{
  "crop_scale_min": 0.5,
  "num_classes": 4,
  "moe_every": 1,
  "patch_size": [4, 4],
  "layers": 10,
  "beta2": 0.999,
  "warmup_steps": 390,
  "weight_decay": 0.1
}
Rows from block 5, named by matrix and row number. Rows with one number belong to one attention dimension. Each number is 128 + 24 x the weight over its row's rms, rounded and kept within 0 to 255. All counts start at 0. Numbers have three digits each. After the name is the row's rms in percent of the matrix's.
# v: attention query, key and value (stacked) (model.blocks.5.attn.qkv.weight, 960x320, the v third), inputs 214-319
# proj: attention output (model.blocks.5.attn.proj.weight, 320x320, transposed), outputs 214-319
v.41 053:128097202128131126131148122130131172121125130083134110129116128125159122127128128112126159128129095127119155107127129125120186113128132129127160168124133140120164124127123095127135154099128132167129138123132130123094173106127127182132126136128133162126117187121131134139134132128127168122116127130131126176131134116134
v.43 053:128114189128135126127149126130130147120125130060129122127116127125156120128128126108127160127127103128118149109128126126120177120137131128126154179124129150128149123129120115124131162119129126164127136122136129124107224121121128142132120136127135162126120177127127131140129130129127153124116128137128120145132131115133
v.45 144:128132078128125129128122128127127155133129127158126130128132129129114130132128128138128098128130148128136103178128129129144101136124116128129113101129128115128118131128131140152127090255127143115132126130124128129169042131134129060126141123129108104129129094135130127123129128129128117131133128109128143120127127142127
v.46 300:128106106109126209128129158128131187135108187143136125133112128127068082133097128129125129125138155076162128127128128128145120129125126180140113121124160103114129129139129145161128127168128150130134130120123130129145054128144128105114135123128100110128126102128131128162131130128098129128128128091135163130127137134130
v.47 028:128082127129130125126163120130131169120124130000126128127104126125127111125129127113128139127130129126120131120127124120127150119128131128126141171121128142128140122128120050128137125102130132143127141104137131120092126129129128135132128131127129138126128182128130129141134133128127129127114125129128126134173136117131
v.50 138:127157124128126136128192130146128129136128127094125128130128129128117060129128126129128130072128129000128099128126149133128130231123127129135129116134128143127130119127128129136128128218126125125129127130118127154129128133129127127125128116130129117136127128126139139128130127125125129138117128097128128126127126144165
v.57 018:132043128132138126140000099123130139126129139159126131127103128120131089128128113135129111128136128141133159144125094090134126000147131136131128143112128047136126121138120118127131116137127163118123133119155152136118110119137128119126123149110121131128141125130134153132132166132129132127124127109129137127136162120128
v.58 012:130020128133139126137130105124128152127128138156119133125085127118132065128129109138129101128139127129128164149125092073132127008135131134130129141108129072138128125140120108127131111140130155108126129086153153138116104131131129114124121139101118132131147125132133144132134170130124130129128127097129138125240170117128
v.59 033:130088128130134127136050112124129137126129136147127130127113128120130107128128119132128118128132128136131166136126102107134127000139131132131128137116130093133125125133125123126129123133126150123125130123143140131123120119133131123127125143118124144124135126129131143130130150137128133121125127118128133128132146113128
v.75 005:128101129133128127157129099124128126125131138154127131124109127129128093128129125127132116129128128200129130146128107048133124107137129153128128146126125107137126128139125133128129116134110139117122130127173142145113121132126127125130119130114128129127140128132128194134123213128126126129106132123128151127135205115126
v.81 006:128121128129128127124128129127128127127129133126115128120086128128128082128128129127138115128128128124127127140128127062127127122128129127125128134128126123132128128134126109128128123131130127115128128122127128125124128133128128113128128128111128128128138128131128127128127143128127127129129129128128130120255147111128
v.89 012:128182127124120129112128146130128120130129072114132124131169129132128170127128135128127145128127126100129120114128166204099131227123126122120128112140123143123130128119134145128127142122136119139130126130098121112139144130129122133094136123143130112128119131132127098120129073126130130132143127136128104129000073202129
v.93 007:128208128123125130117127154131128129130126121112137125137156129128128187128127132129122143127127128088130127109128152239129132148119127120130128102132130146122129130117139150128127149121128123143131126135057118110142144124129128138127134124147128128128115129125128098120130049128132129127135126134128108130042040153129
v.97 022:127165106125120129116128148128128123132131065112128124130146129133129147127131133134129136128128121108128116121128160164107130255122127121121132057138115142127132133123130137128127137125139107130133125128090123119139141136125125129103136122136129090141124135144128106118133093112127130143142127134128100128114094157129
v.98 015:129069147131139127149128101127128135125126142148137133124103127125127102129127122117127117128128130161127139136128083070144125009133129136138126145109136108129124126135125119128129117132110139128124131128169133141117113106127133129169118133118127138112130118094128172137121182132128126119106129123128162135141180114127
v.102 017:129064129131139128142128102129128134125126146149127132125102126125127095129127121117128116128128131151128135138128089077144125036134129135137126196111133090130125124135124116128130115132117144124124131107177134140117112117130131126161120134117126139120133121109128155139125174132128127124111129121128157128223174053119
v.107 030:129086159130136128139127109133128135125125197141132131126111125123127110130126124113126121128127134145128136132128096095146126000132129134135124188113139100128125124132127121128129120130116143128125131115167130137120117114131132128159122133122127165115129121108127151137123160138129127114115128123128155132162159063116
v.108 006:128101129130136127161129105124128130125130143149128132123099127126127095128129124126130113129128129179126134144128091054150123034132130135139127143125126113136124128138123128128129117134108131120127130127157134139116117131126129125141111130113127137122139124119128192133121202129126125129110131125128154127143194114126
v.115 021:128128128128128128128128075128128128128128128128128128128128128128128128128128128128128128128128128128128128128128128128128128128128128128128128128128128128128128128128128128128128128128128128128128128128128128128128128128128128128128128128128128128128128128128128128128128128128128128128128128000128128128128128128128
v.116 010:126229128126122129132128139136128095128131121123151122135185129135127212127130155104119172129111127128128061098128156170126131151122123122133127050145130160113129131107141146129126147110114090166136127180090101131139160120124127157138133119164144122120101128117126133123120092122131123125118126181128120140112098138128
v.119 044:131033139129136128104119113127129141114124142103133130111107113121141103131125119123129121128130129120129161133132068105137124034131131135129127228105134083128126127135123121126129120133126148127119135042179135102122117112134131126144126141119108156115130125114127137134129153139077132114126128115128141129153152060111
v.122 043:126214106127121128144134144129127118137132110153121126132146141134117148126130134139128134128127127137128110125125184154117131235125125121126130031150122175130130130123132135129127135125134110127138121210080124151134138145123126129107131116136143099142127132145130117122129103118157126142135127139128110124099103209148
v.129 359:127139129122128130031139130143128132128128132112061128128071125131126066128128106142145110125127134088128124201138128128128128131139128128128127137130127129126122128133123128133126122228155127065110128128128128130134128189129078081131128120127128128128181127143128120128128127128094129148128128084123143115128128104128
v.133 073:121219131127122128126118129131124082128128129129134128130154128151091160104146142118125137142086130134129075119131127129158130127159105110127091109155108138122045129124134167128117131146126117136129129144129121167150128126126129132160129083173154120126119125127120127129096123125133058128087131046094131133127123131116
v.140 007:127146129123125134129127129128128121128126131126158125126174126128117174126127135109126159130123131125129117111128124127129128128128128130132126128128129129121126128121128255128125133126124126161128128127133113130137128128128128140156127126155128127125105124129123130130116131128128127128122130145128132131000130130128
v.141 126:125164129121126128116123129130126124128128128129128128128134128134110016119133133126127130131113130127128106126134126129128129128144128122126117127133122132126099128127128134128123128157128119070128128134136124133132127128128128128144128104147132128128215126128126118129118124127129098128125130107122130128128124128123
v.152 006:128153128128129131131125133132128129131127125129137128143142129128128149128128126131122131128128128133130129121128133192129130135123127128130128081129130133124128128125140148128128135129127128137130127137099127130137131123129129139126130128139128128128124128125128126124131102128130129127127126129128117135000096147129
v.161 019:128167121125126132118128143130128129132131110119126126136140141130128141127129128146127133127130126117130125124128173189108130255124127125120130079137124137128130128125132145128127134128141120128131126134063126118137138136129127128085138124133129107141128135145129105120140084124128130137139127131128096128014080189142
v.167 006:128128128128128128136128128128128128128128128129132128133128128128128131128128127130128127128128128130129128128128129169128128128128128129130128127128128128128128128128128133128128128129128128128128128128128129129128128128128128132127128128128128128128128128127128130128130129128128128128128128127128128129000128137128
v.170 019:128188120123119129111129154126128125131129115107120125130145129130128151127129133145127137127128127094127122122128169190116131184122127118120130086140126173127130133123130138128127139126144113128132124134064122114138142146126127128092136122136129123142127135155128092119137075127126129132144127134128099122089071155136
v.194 006:128128128128128128128128128128128128128128128128128128128128128128128128128128128128128128128128128128128128128128128129128128128128128128128128128128128128128128128128128128128128128128128128128128128128128128128128128128128128128128128128128128128128128128128128128128128128128128128128128128128128128128000128128128
v.203 036:127202102126120129119132149125127122141130101117122126131144134131126146126130132147128133128128125128129119126128168162116130230124127122122134029146122169130130133124130137128127135126139110127133121189077130127136139143122126126099133122134131108143128134147128107120136094122127129139139128135128100123076096203154
v.208 022:127232103125114128118131155127128116131131108108130124129157130133128164124131138129128142128126126116126107118128165171114132213122126117123130070153121189125131134119133139128126142122135107135133124190084121120139148140123125132115134120140132113132121137145126105118128090122128129134143127143128096128086091179133
v.212 040:127186080126122129119130147123128124139132053123119126131139137131128139126130130149130131128131125122129123128127166159114130255125128119121134068150120170134130131126129136128128134127142115124132124163085137120135139144126125123095134122131130102145131136150132107121138097120125129143142128133128089119097097196149
v.224 005:128126128126127128130128128128128128128128128124133128126128127128128131128128131123128130129127128113128128124128126126128128128128128128130128128128128128127128128127128128128128129126126128134128128128131127130128128126128128132131128128129128128126123128126128131128127131128128128128128128128128128128255131129127
v.228 009:128188127125125129124126133130128122130132109123144122134190129132128207127129140124121156128123126118129109105128142206103131202123126125128128099136128137117130130114137150128127143112126104152133127138083121118142152121129128146115137125154135116126112128124128118113128070119132129128128126145128102136000076181128
v.230 006:128172128255128128128128000128128128128144128127129128128129128128128129128128129127128129128128128128128128127128128128128128128128128128128128128128128128128128128128128210128128132255128128129128128142128187128128128128128128129129128128128128128128127128128128128128127128128128128128128128128128128128128128128128
v.231 010:128165110123117129092128150131128125130127115107118123130152129130128156127128133129127141127128127069127120116128158197109132210124127114114128118133121146123131128118130124128127137122157123129130127128095122112141139142129126123108139126138129122139120138161128060122132060127129130132154126134128095116123064139129
v.236 033:129069165130135127138127109133128132120125208138134130125114121124128114130126125107127124128125131135127134130128090093145126000132129133135122217110137096125126124131127118128128121129115143130124132098177122137120117114131131130162122132123125158113128121108127148137118161137130127113115128122128164134177159052104
v.240 055:128083168129133128136127113133128131118123184131139129125119118126133119130127127113127127128124130141127132128131096102140126000130128134136123170111137097121126126129128122127128124128112138134125133106165120128122121109130130136156122135126127154109123122103123155133118157136132127109115128125128153137141160049116
v.242 056:127185093127123128123136145124128123141132077141121127131139136131121139126130130140129131128130127117130113127124163152117130255126127121122134052145119158133130130126129136132128132127139113125146121177089133134141135143124126124106134112132132078146129134148131106122136101117137128145138128133128103123114098210140
v.243 009:127189128125116129097128153131128101129127106106136121129185127136128198127128147115126159128121127092126078105128154194113133196124123113123128113141124163115130128110135137128126145107125109153131126138114111114140149125128121147133135122156136120125106131132126077123127064125132125126136126154128110133116069138128
v.248 010:127203128125121130128128153132128093130129111116146122134184128140127202127130146114123160128116127123128069106128152181121132166119121118131127059143127156117130132113141150129126147113122086157136124142097104132145161121123125150134136115157144117122108130121127119119122081122132124126127127181128111134111083168128
v.249 018:127181122124122129106128154126128128130127116112115126133142130130128146127128131144127135127130127096128125123128170186115131176124127120118130099139127145127130130124129136128127136126147119125131125127076124111137137147129127121092135124135129123144128133160128077122143068127128129132149128132128101120117071141129
v.251 037:129057164130136128140125106133129137122124159138138130125111121123135110131126123117127122128128130147128143131130090095142126000131129135137124185108139087124126124132126121128129121130114145129123133086175132127117116108132132132153123138121125158111128120100127159135123167138129128109114128120128156134142168048119
v.252 019:129085166132136127155128104129128132126128148143142131124112126124128112130127125116127122129125132158128140133128086077148125000131129136140126152116139114128126127132127121128129121130105139131124130129168133142119119105127132135163120132121127156109128120092127179134116182135129126111109128124128159136137177116127
v.255 015:129043128131138127139128108127128145127126144143125133125083115123128079129128117130129108128132129150128155143128093066138125069132130134133128141111133102135126126139122113128130113139126141115125130119168135140119108113128133118145121133110121135129139120106130159134128182131126127127117129109128153126255179064128
v.256 563:113128138141123114128129098128128128136137119128162111146215128121132216121128185101129185175134120135127155056128128143122134128128145128126136129135125131121133150105144128123128147052121121188128124129123132120121128067128128146126121136215128128130100132117130121118130127127141151100140128128128128183128126128071
v.262 079:135120130129130127122140127129129128127127128124126131121217127108158127129129124133145124121129127127127178132126128126063127130126148128130132132128130135130145121130124125127129128128136129122126127127130129110121145129129131127097126159122124129129132129122129131128137137129128216128158127131137128122129133130128
v.264 114:122133111119125131145115129127128129128129128130131126131096129144106039128128133124111131135128129128129053125129129129162128127129086128132119125128127120123112132127129130142128128195106137132130129129127127150138105127128125129165144087109130126128121127133127138128126123133128047128098128126125128131128126126125
v.266 574:148127117115134142128127161128128128120118137128096147109065127134124039136128071156127072072122136115129102201128128113133122128128112129130121127121131125138123108150113128134128104207136135065128132127133124136135128187128128108130134120042128128127156124137126135145126129129113106162116128128128128074128131128199
v.269 017:128000128120128082126129129127128128128128128095129128126128127128128127128128128128128128128117128126092128128124126128128163128094128117128128129100128159128135128128128127128134128128128127128128128128130126074128128151127128127129128128128128128127128128128128127128127125128128128128129100128128052126197128128176
v.270 011:128128128129128127128128128128128128128129128128128128128128128128128129128128128128128128128128128255128128128128129129128128128128128128128128128129128128128128128128128128128128128127128128128128128128127128128128128128128128128128128128128128128128128128128129128128129128128128128128128128128128128128128128128128
v.280 028:127167090125118128100129153125128123131129079111119125129142128133124143126130132133131135128130123097125113123128160161107131255124128115118132104141115169128130130124128131128128134125146112126132122127101123117136128145125123122112133121134127087148126136153130086122140091117122128144150128133130105120123093158129
v.284 038:127212103127120128121129146126128119131132097120119125132148145134121150126130133140129134128127127122128113125127178163114131255125127123123130070152118165131130132123131141128127136125138113128132125196079124129136140148125124127099132121135141097142128135153129110122131093118127128143139128137128099123085092210146
v.288 006:122140130103128151058121162125127099129123143073145125130148131132093146123126148090125187127116142122139074095138122158132126126137126128127116128132127156117126130119128175131110138129142101189124128128129099101156150136123121142152128119164137126124105115148110064136094057125127106130118161145119137129107066119135
v.290 407:128128126113128140070133146128128142128120142121076129120068122127124010127127082176129097105128132087132128205128128127132124128137128143127127138126129115128123128135119128140127110216150130041120133115128134128138128175128122086128125115068117124128185127157128121137128127128098128156128128105126130110128127126156
v.291 298:128128126109129144054136134128128142129118147119085129124081121127122032126127115157128110127128134077133128198129128128136124128134128151127128139126129112128121128130119128145126127210144130061120129116128131128141128171128117096128125111095115119128174127150128123138128126127094128162128128091125132116128127127143
v.302 008:136070125145132112196132086134130168128129117208097134129099127104153073132130085187127063126144119133124195167116133111100128132123129136136137126124137098143129122138127095123138116133118176060135128123125158152098110121146139115098129152088114134134166137110140179122159180146129164119133104102144121127139167148126
v.303 013:139023127137129118164126095128130135128130121215109132126119126125144099130130104166130092125134122132128159155124128118126127129134129131132131124126128108139125123134127114125128121131125152094134128123137146144113123127137131120115128158104124130131158134123129163122139169132129140127130120126133123125128153140148
v.310 005:128127128128128128132127127129128129131133128129128128129143129127128153128127125131123128128128128131130130126128129243129128141128128129131128000128133128128128128129131208128128128130130128130129128131061129130131133126129128135063130128131128128129129128126128131127131080128130129127128128129128128131000092144155
v.311 007:128164127126129130111126133131128129131127123129127124137151130128128156128127126142121136127128128124131125117128151251129131188125127127126128112129131135125129128121134147128128134127144127132129127133067125119140141133129129128033139127138128127131125129150128094126131052128131130127127127133128098129000050152130
proj.41 161:128128128128128128129128128128128129128128128128129128128128128128128128128128128128129128128128128127128128128128128128128128129128128128129133128128129128127129128128128128134128128128127128128128128128128128129128127127128128128128129128128128128128127128127128130123128129128128128128128128127128128129000129128127
proj.43 210:128128128128128128128129128128128128128128128128128128128121128128127128128128128128131128128128128125128128128128128128128128131128128127129131127128128128128130128128128128140128128128128126128128128128128128128128127128128128125128130128128128128128128128127128128168128128128128128128130128128128128128000128128136
proj.45 336:128128128128128128128128128128128128127128128128128128129140128128128128128128128128125128128128128130128128128128128133128128128128128128128130128128128128128127128128128128128128128128128129128128128128127128128128128128128128128128128128128128128128128128128128128060128128128128128128127128128128128128255128128102
proj.46 357:128129127129128129128124128129130129114129129129127128131163131127128128129125127129126128128132128130129128128128132156127128123128128129127205128128128128128144128128128127164132128127128130128128131129124129127128128128129128128125170128128127129131128128129133128006131116128128129128170120127137128128255092128087
proj.47 051:128128128128128128129129128128128129128128128128128126129128128128126128128127128128128128128128128128129127127128128128128128131128128128129131128128130128125129128127128128132128128128127129128128128128128128129128126125128129128128129128129128128128126128124130130121131128128128128127129128125128129130000128128128
proj.50 201:128128128128128128128128128129128128128128128128128128131128128129128128129128128128128128128128128128128126128128128128128128128127128128128127128128128128128128128128128128126128128128128130128128128128128128128128128128128128128128127128128128128128128128128128210130128228128128129128126128127128132129255175128057
proj.57 081:128128128128128129129129128128128130129128128128129127129128128127127128128126128128128128128128128128128128127128128128128128131128128130129130128128130128126129128127128128133128128128126129128128128128128128129128127126128129128128130128129127128128127128126129131128129128128128128127128128125128129129000128128255
proj.58 061:128128128128128128128129128128128129128128128128128127129128128128128128128126128128128128128128128128128128127128128128128128130128128128128130128128129128126128128128128128134128128128127129128128128128128128128128127127128129128128129128129128128128127128126129130127129128128128128128128128126128130129000128128212
proj.59 076:128128128128128128129129128128128131129128128128129127129128128128127128128127128128128129128128128128128128127128128128128128130128128130129130128128130128126129128127128128133128128128126129128128128128128128129128127126128129129128129128129128128128127128126128131128129129128128128127128128125128129129000129128254
proj.75 027:128128128128128128128128128128128128128128128128129128130128128128128128128128128128128128128128128128128128127128128128128128128128128128128128128128128128127128128128128128130128128128127128128128128128128128128128128126128128129129128128129128128128127128127128131128128129128128128128128128128128128130000128128128
proj.81 017:128128128128128128128128128128128128128128128128128128128127128128128127128128127128128128128128128128128128129128128129128128128128128128128129128128128128128128128128128128133128128128128128127128128128127128128128128128128128127128128128127128128128128128128128125127128125128128128128128128128128128128000126128129
proj.89 042:128128128128128126127127128128128128127128128128127130126128128129130128128132128128128127128128128129127129130128128128128128125128128126128126128128125128131127128130128128121128128129131127128128128128129128128128129131128128128128123128126130128128130128131126126129126128128128127129128128135128124125255128128111
proj.93 028:128128128128128128128127128128128126128128128128128128126128128128128128128128128128128128128128128128128128129128128128128128125128128128128127128128128128130128128128128128118128128128130125128128128128129128128128128130128128128128127128127128128128129128131128125128128128128128128128128128128128128126255128128128
proj.97 039:128128128128128128127126128128128126127128128128126130125128128128129128128130127129128126128128128129128128131128128128128128124128128125127126128128126128132128128130128128119128128129132124127128128128129128127128129132128128126127125128125129128128131128132126123128126128128128128129128128133128125124255128128128
proj.98 061:128128128128128128129129128128128128129128128128129127130128128127128128128127128127128129128128128128128128126128128128128128130128128129128129128128129128126128128127128128133128128127125128129128128128128128128128128125128128129128131128130128128128126128126129131128129128128128128128128128125128131131000128128128
proj.102 056:128128128128128129129130128128128130130128128128129126130128128127127128128125128127128129128129128127129128126128129128128128131128128132129132128128131128125129128126128128136128128127125131129128128128127128128128127125128128129128132128130126128128126128125130131127131128128128129127128128122128132131000128128144
proj.107 071:128128128128128130130130127129128130130128129128130126131128128127126128128124129127127129129129129128130127126128129128128128132128128133129132128128132128125130128126128128134128128127125131129128128129127128129128127124128128129128133128130125128128125128125130132127131128128128130126128128120128132131000128128140
proj.108 024:128128128128128128128128128128128128128128128128129128129128128128128128128128128128128128128128128128128128127128128128128128129128128128128128128128128128127128128128128128133128128128127128128128128128128128128128128127128128129128128128129128128128128128127128132128128128128128128128128128128128128129000128128128
proj.115 005:128128128128129129128128128128128129128127128128126129128126128128128126129127126130128126127128128127130128130129128128128127131129128127128129128128129129129128127129127128130128126130129128126128128128128128128130127129128130126127130128126127128129130128128129006128129128128128128129128129127128131127129128128130
proj.116 047:128128128128128128128128128128128127128128128128128128127128128128128128128128128128128128128128128128128128128128128128128128128128128127128128128128127128129128128128128128126128128128129125128128128128128128128128128130128128128128128128128128128128129128129128127128128128128128128128128128130128127127255128128105
proj.119 135:128128128128128129129129128128128130129128129128129127128128128127127128128125128128128129128128128128129128127128128128128128131128128130128131128128129128127129128127128128133128128128127129128128128128128128128128127127128128129128131128129126128128127128127129129127129127128128129127128128125128129129000128128207
proj.122 132:128128128128128127127127128128128127127128127128127129127128128129129128128131128129128127128128128129127128129128128128128128126128128126128125128128127128129127128129128128124128128128129127128128128128128128128128129129128128128128125128127130128128129128129127126129126128128128127129128128132128126127255128128077
proj.129 324:128128128128129128128130128131128128132122131128127128129101129128128103131121127129128113128128129127127132128128128105129128137128126135128107132128128129128124124128128128128129127150128150127126128129128128128128128128129128128128128129128128129128128128128129237174130211128128133128104128124128135128255186128089
proj.133 180:128128128128128127128127128128128127127128128128128128128128128128128128128130128128128128128128128129128130128128128128128128125128128128128128128128127128128128128128128128127128128128128128128128128128128128128128128128128128128128128128128129128128128128128128194128127172128128128128128128129128127128255128128021
proj.140 031:128128128128128128128128128128128128128128128128129128128129128128128129128128129127128129128128128128128128127128128128128128128128128128128128128128128128128128128128128128128128128128127128129128128128128128128128128128128128129129128128129128128128128128128128129128128129128128128128128128128128128128255129128127
proj.141 220:128128128128128128128128128128128128128128128128128128128128128128128128128128128128128128128128128128127128128128128128128128128128128128128123130128128128128128128128128128128128128128128129128128128128128128128128128128128128128128128128128128128128128128128128215152128185128128128128126128128128129128255147128099
proj.152 010:128128128128128128128128128128128128128128128128129128129129128128128129128128129128128129128128128128128128127128128128128128128128128128128128128128128128128128128127128128117128128127128129129128128128128128128128128128128128129128128128129128128128128128128128130128128130128128128128128128128128128128255129128127
proj.161 027:128128128128128128128128128128128128128128128128127128127128128128128128128128127129128127128128128128128128130128128128128128128128128128128128128128128128130128128129128128124128128129130128127128128128128128128128128130128128128128127128125128128128129128129128127129128128128128128128128128128128128126255128128128
proj.167 005:128128128128128127131128127128128128129129128128129127130129128128128130128129129127128129128128127128128128126127128127128128128128128128128128128128128128127128128127128128126128128126124128129128128128127128128127128125128128130128125128130128128128127128126128137132128138128128128127128128128128128130255136128126
proj.170 071:128128128128128126126125128127128124127128127128127130126128128129129128128131128129128127128127128129127128130128127128128128123128128124127124128128125128131127128129128128121128128129131125127128128127129128127128129131128128127128125128126130128128130128131126125129126128128128127129128128134128125125255128128120
proj.194 006:124129128129127126137120121129128128128129128128131128131126128129128130128131130126124125131128127135127127126126127121130130124126127129130120128129129128125128128125129128100128129128120134130128128132132128131126126122128129133130125129130129128128125129121128145151128144130131134124117128128128128132014142128123
proj.203 099:128128128128128126127125129127128124127128126128127130126128128129130128128131128129128127128127128129126128130128127128128128120128128124127124128128126128130127128129128128121128128129130125127128128127129128128128129130127128127128124128126131128128130128130126126129126128128128126129128128133128125126255128128115
proj.208 085:128128128128128127127126129128128124127128127128127130126128128129129128128132128128129127127127128128127129129128127128128128117128128125127124128128126128131127128129128128121128128129131124127128128127129128127128130131127128127128125128126130128128130128131125125129126128128128127129128128132128125126255128128107
proj.212 108:128128128128128127127126128128128126127128127128127129127128128129129128128131128129128127128127128129126128129128127128128128125128128125127125128128126128130127128129128128122128128129130126127128128128129128128128129130128128127128125128127130128128130128130126126129126128128128127129128128133128126126255128128110
proj.224 010:129128128127128129127130129128128128128127128128126129127127128128128126128127126129129127127128128126128128130129128128127127129128128128128129128128128128129128128129128128133128127129131126126128128127128128128129128130128128126127129128126128128128129127130128123089128124128127128129129128128128128127255125128039
proj.228 039:128128128128128128128126128128128125128128128128128129127128128128128128128128128128128127128128128129128128129128128128128128126128128126128127128128126128130128128129128128124128128129130125128128128128129128128128128130128128128128127128127128128128129128130127127128128128128128128128128128132128128126255128128128
proj.230 006:127128128129127127131000126128128128128128128128131126128130127128128130127130131125092130130127127130127128125126127127129129000127128129129127129128128127126128129126129128124128130126125130131128127130129128128126128126128127131130126128131129128127125129126127132128126132128130128127126126129128127130121131128087
proj.231 053:128128128128128128127128128128128128127128128128127128126128128128128128128128128128128128128128128128128128129128128128128128127128128128128128128128127128129128128129128128126128128128130128128128128128128128128128128130128128127128127128127128128128129128130128125128128127128128128128128128129128127126255128128128
proj.236 077:128128128128128129129130128128128131129128129128129126130128128127127128128126129127128129129129128127129128126128129129128128132128128131129132128128130128125129128127128128134128128127126131129128128129126128128128127125128128129128131128130127128128126128126131131127130128128128129127128128124128131130000128128136
proj.240 212:128128128128128129128129128128128130128128129128128127128128128127127128128126128128128128128128128128129128128128128128128128132128128130128131128128129128127129128128128128132128128128127128128128128128128128128128127127128128128128131128128126128128127128127129129126129128128128129128128128125128129128000128128132
proj.242 133:128128128128128126127127128128128127127128127128127129127128128129129128128131128128128127128128128128126128129128128128128128125128128125127124128128126128130127128129128128123128128128129127127128128128128128128128129129128128127128125128127130128128129128129127126129127128128128127129128128132127126127255128128121
proj.243 061:128128128128128128128128128128128127128128128128128128126128128128128128128128128128128128128128128128128128129128128128128128127128128128128128128128128128129128128129128128125128128128130126128128128128128128128128128130128128128128128128127128128128129128130128125128128128128128128128128128129128128126255128128128
proj.248 045:128128128128128128128128128128128128127128128128128128126128128128128128128129128128128128128128128128128129129128128128128128127128128127128128128128126128130128128129128128124128128128130126128128128128128128128128128130128128128128127128127128128128129128130128126128128128128128128128128128131128125126255128128128
proj.249 066:128128128128128128128127128128128128127128128128127129127128128129128128128129128128128127128128128128128128129128128128128128127128128127128127128128128128130128128129128128124128128129130128127128128128128128128128128130128128128128126128126128128128129128130128125129128128128128128128128128129128127126255128128128
proj.251 140:128128128128128130129130127129128130129128129128129127129128128127127128129125128127127129128129129128130128127128129128128128134128128131129132128128130128126129128127128128133128128127126130129128128129127128128128127126128128129128132128129126128128126128126130130127130128128128130127128128123129130130000128128143
proj.252 062:128128128128128128128128128128128128129128128128129127129128128128128128128127128127128129128128128128128128126128128128128128129128128129128128128128128128126128128127128128131128128127126128129128128128128128128128128126128128129128129128130128128128126128126128131128128128128128128128128128126128128130000128128128
proj.255 087:128128128128128129129130128128128130129128129128129127130128128127127128128125128128128129128129128127129128127128129128128128133128128131128132128128130128126129128127128128133128128127126130128128128129127128128128127126128128128128131128129126128128127128126130129127131128128128129127128128123128130130000128128145
proj.256 372:128129128132126127127114130124128126128149126128128126128162128129129157127140130128119139131129120132130124126127128178124128115128129108124131122129119124128126133125133127125128130088128124129130128127113130118128128128127128128128127128130128128128128129129128037100128049128128121128140128141127107128000069127156
proj.262 197:128128128128128128127129129128128128129128128128128128128128128128128128128128128128129128128128128128129126128128128128128128128128128128128128127128128128128128128128128128128128128128128128128128128127128128127128128128128128128128128128128128128128128128129128070127128084128128128128129128128128128128000119128161
proj.264 239:128128128128129129129128127130128128127126129128128128128125128127128125128128128128128127128128130128127134128128128125129128128128127134129128129128129129128129128128128128129128128130127129128128129129128128129127128127129128128128129128128128128128128128127128195133128194128128128128127128128128129128255162128046
proj.266 403:128127128124130130129139126132128128128098130128128130128095128127125096130112126128137116125127141123126134130129128079130128140128127160133124133127141132128130123131122129131128126171128130127124128129134126137128128128129128128128129128126128128128128127127128209156128210128128139128115128110129154128255203133089
proj.269 006:129128128128128128126128130127128125127129128128128128000131123128128129127127130126129129127125128128128129128129124130125128122130128128127129128128126128128128128128128127129128128127129104128128129126132128126128131130128128128129129128128127128127128128130122000126126115128127125128132128129128124125128124128128
proj.270 008:128128128128128128128128128128128128128129128128129127129129128128128129128128129127127129129128128128128128127128128128128129128128128128128128128128128128127128128127129128010128129127127129129128128128128128128127128127128128130128031128129128128128127128128128128201128128128129128127127128128128128130128128128128
proj.280 071:128128128128128128127128128128128128127128128128127129127128128128128128128129128128128127128128128128128128130128128128128128127128128127128127128128127128130128128129128128125128128129130127127128128128128128128128128130128128127128127128126128128128130128130128125128128128128128128128128128129128127126255128128129
proj.284 140:128128128128128126127127128127128126127128127128127129127128128129129128127132128129128127128127128129126128129128127128128128122128128125127124128128126128130126128129128128122128128129129127127128128127129128128128129130128128128128124128127131128128129128130126126130126128128128127129128128132127126127255128128085
proj.288 088:128128128128128128128128128128128128128128128128128128128128128128128128128128128128128128128128128128128128128128128128128128128128128128128128128128128128128128128128128128128128128128128128128128128128128128128128128128128128128128128128128128128128128128128128127128128128128128128128128128128128128128255128128065
proj.290 347:128128129126129128129128128130128128127117128128128129128104128127128107128128127128128110127128130128124128130129128094129128128128127125128108131127129130128118127129127128128128126160128128127127129129128127130129128128128129127128128128122129128128129126128128203166128197129129128128113129128128130127255175128107
proj.291 327:128127129127129128129128128130128128127117128128128129128113128127128110128128127129128113127128130128122128129129128115129128128128127125128103131127129130128110127129127128128128126155128128127127129129129127130128128128128129127128128128127129128128129125128128218170128208129129128128111129128128131127255178128067
proj.302 089:128128128128128128128128128128128128128128128128128128129128128128128128128128128128128128128128128128128128128128128128128128128128128128128128128128128128128128128128128128128128128128128128128128128128128128128128128128128128128128128128128128128128128128128128129128128128128128128128128128128128129128000128128234
proj.303 102:128128128128128128128128128128128128128128128128128128128128128128128128128128128128128128128128128128128128128128128128128128128128128128128128128128128128128128128128128128128128128128128128128128128128128128128128128128128128128128128128128128128128128128128128114128128128128128128128128128128128128128000128128128
proj.310 018:128128128128128127129127127128128128128128128128129128128129128128128129128128129127128128129128128129128128127128128128128128127128128128128128128128127128127128128127128128125128129127127129129128128129128128128127128127128128129129127128129129128128127128128128130129128130128128128128128128130128128129255129128127
proj.311 027:128128128128128128128127128128128128128128128128128128128128128128128128128128128128128127128128128128128128128128128128128128127128128128128128128128128128129128128128128128123128128128129128128128128128128128128128128129128128128128128128127128128128129128128128128128128128128128128128128128129128128127255128128128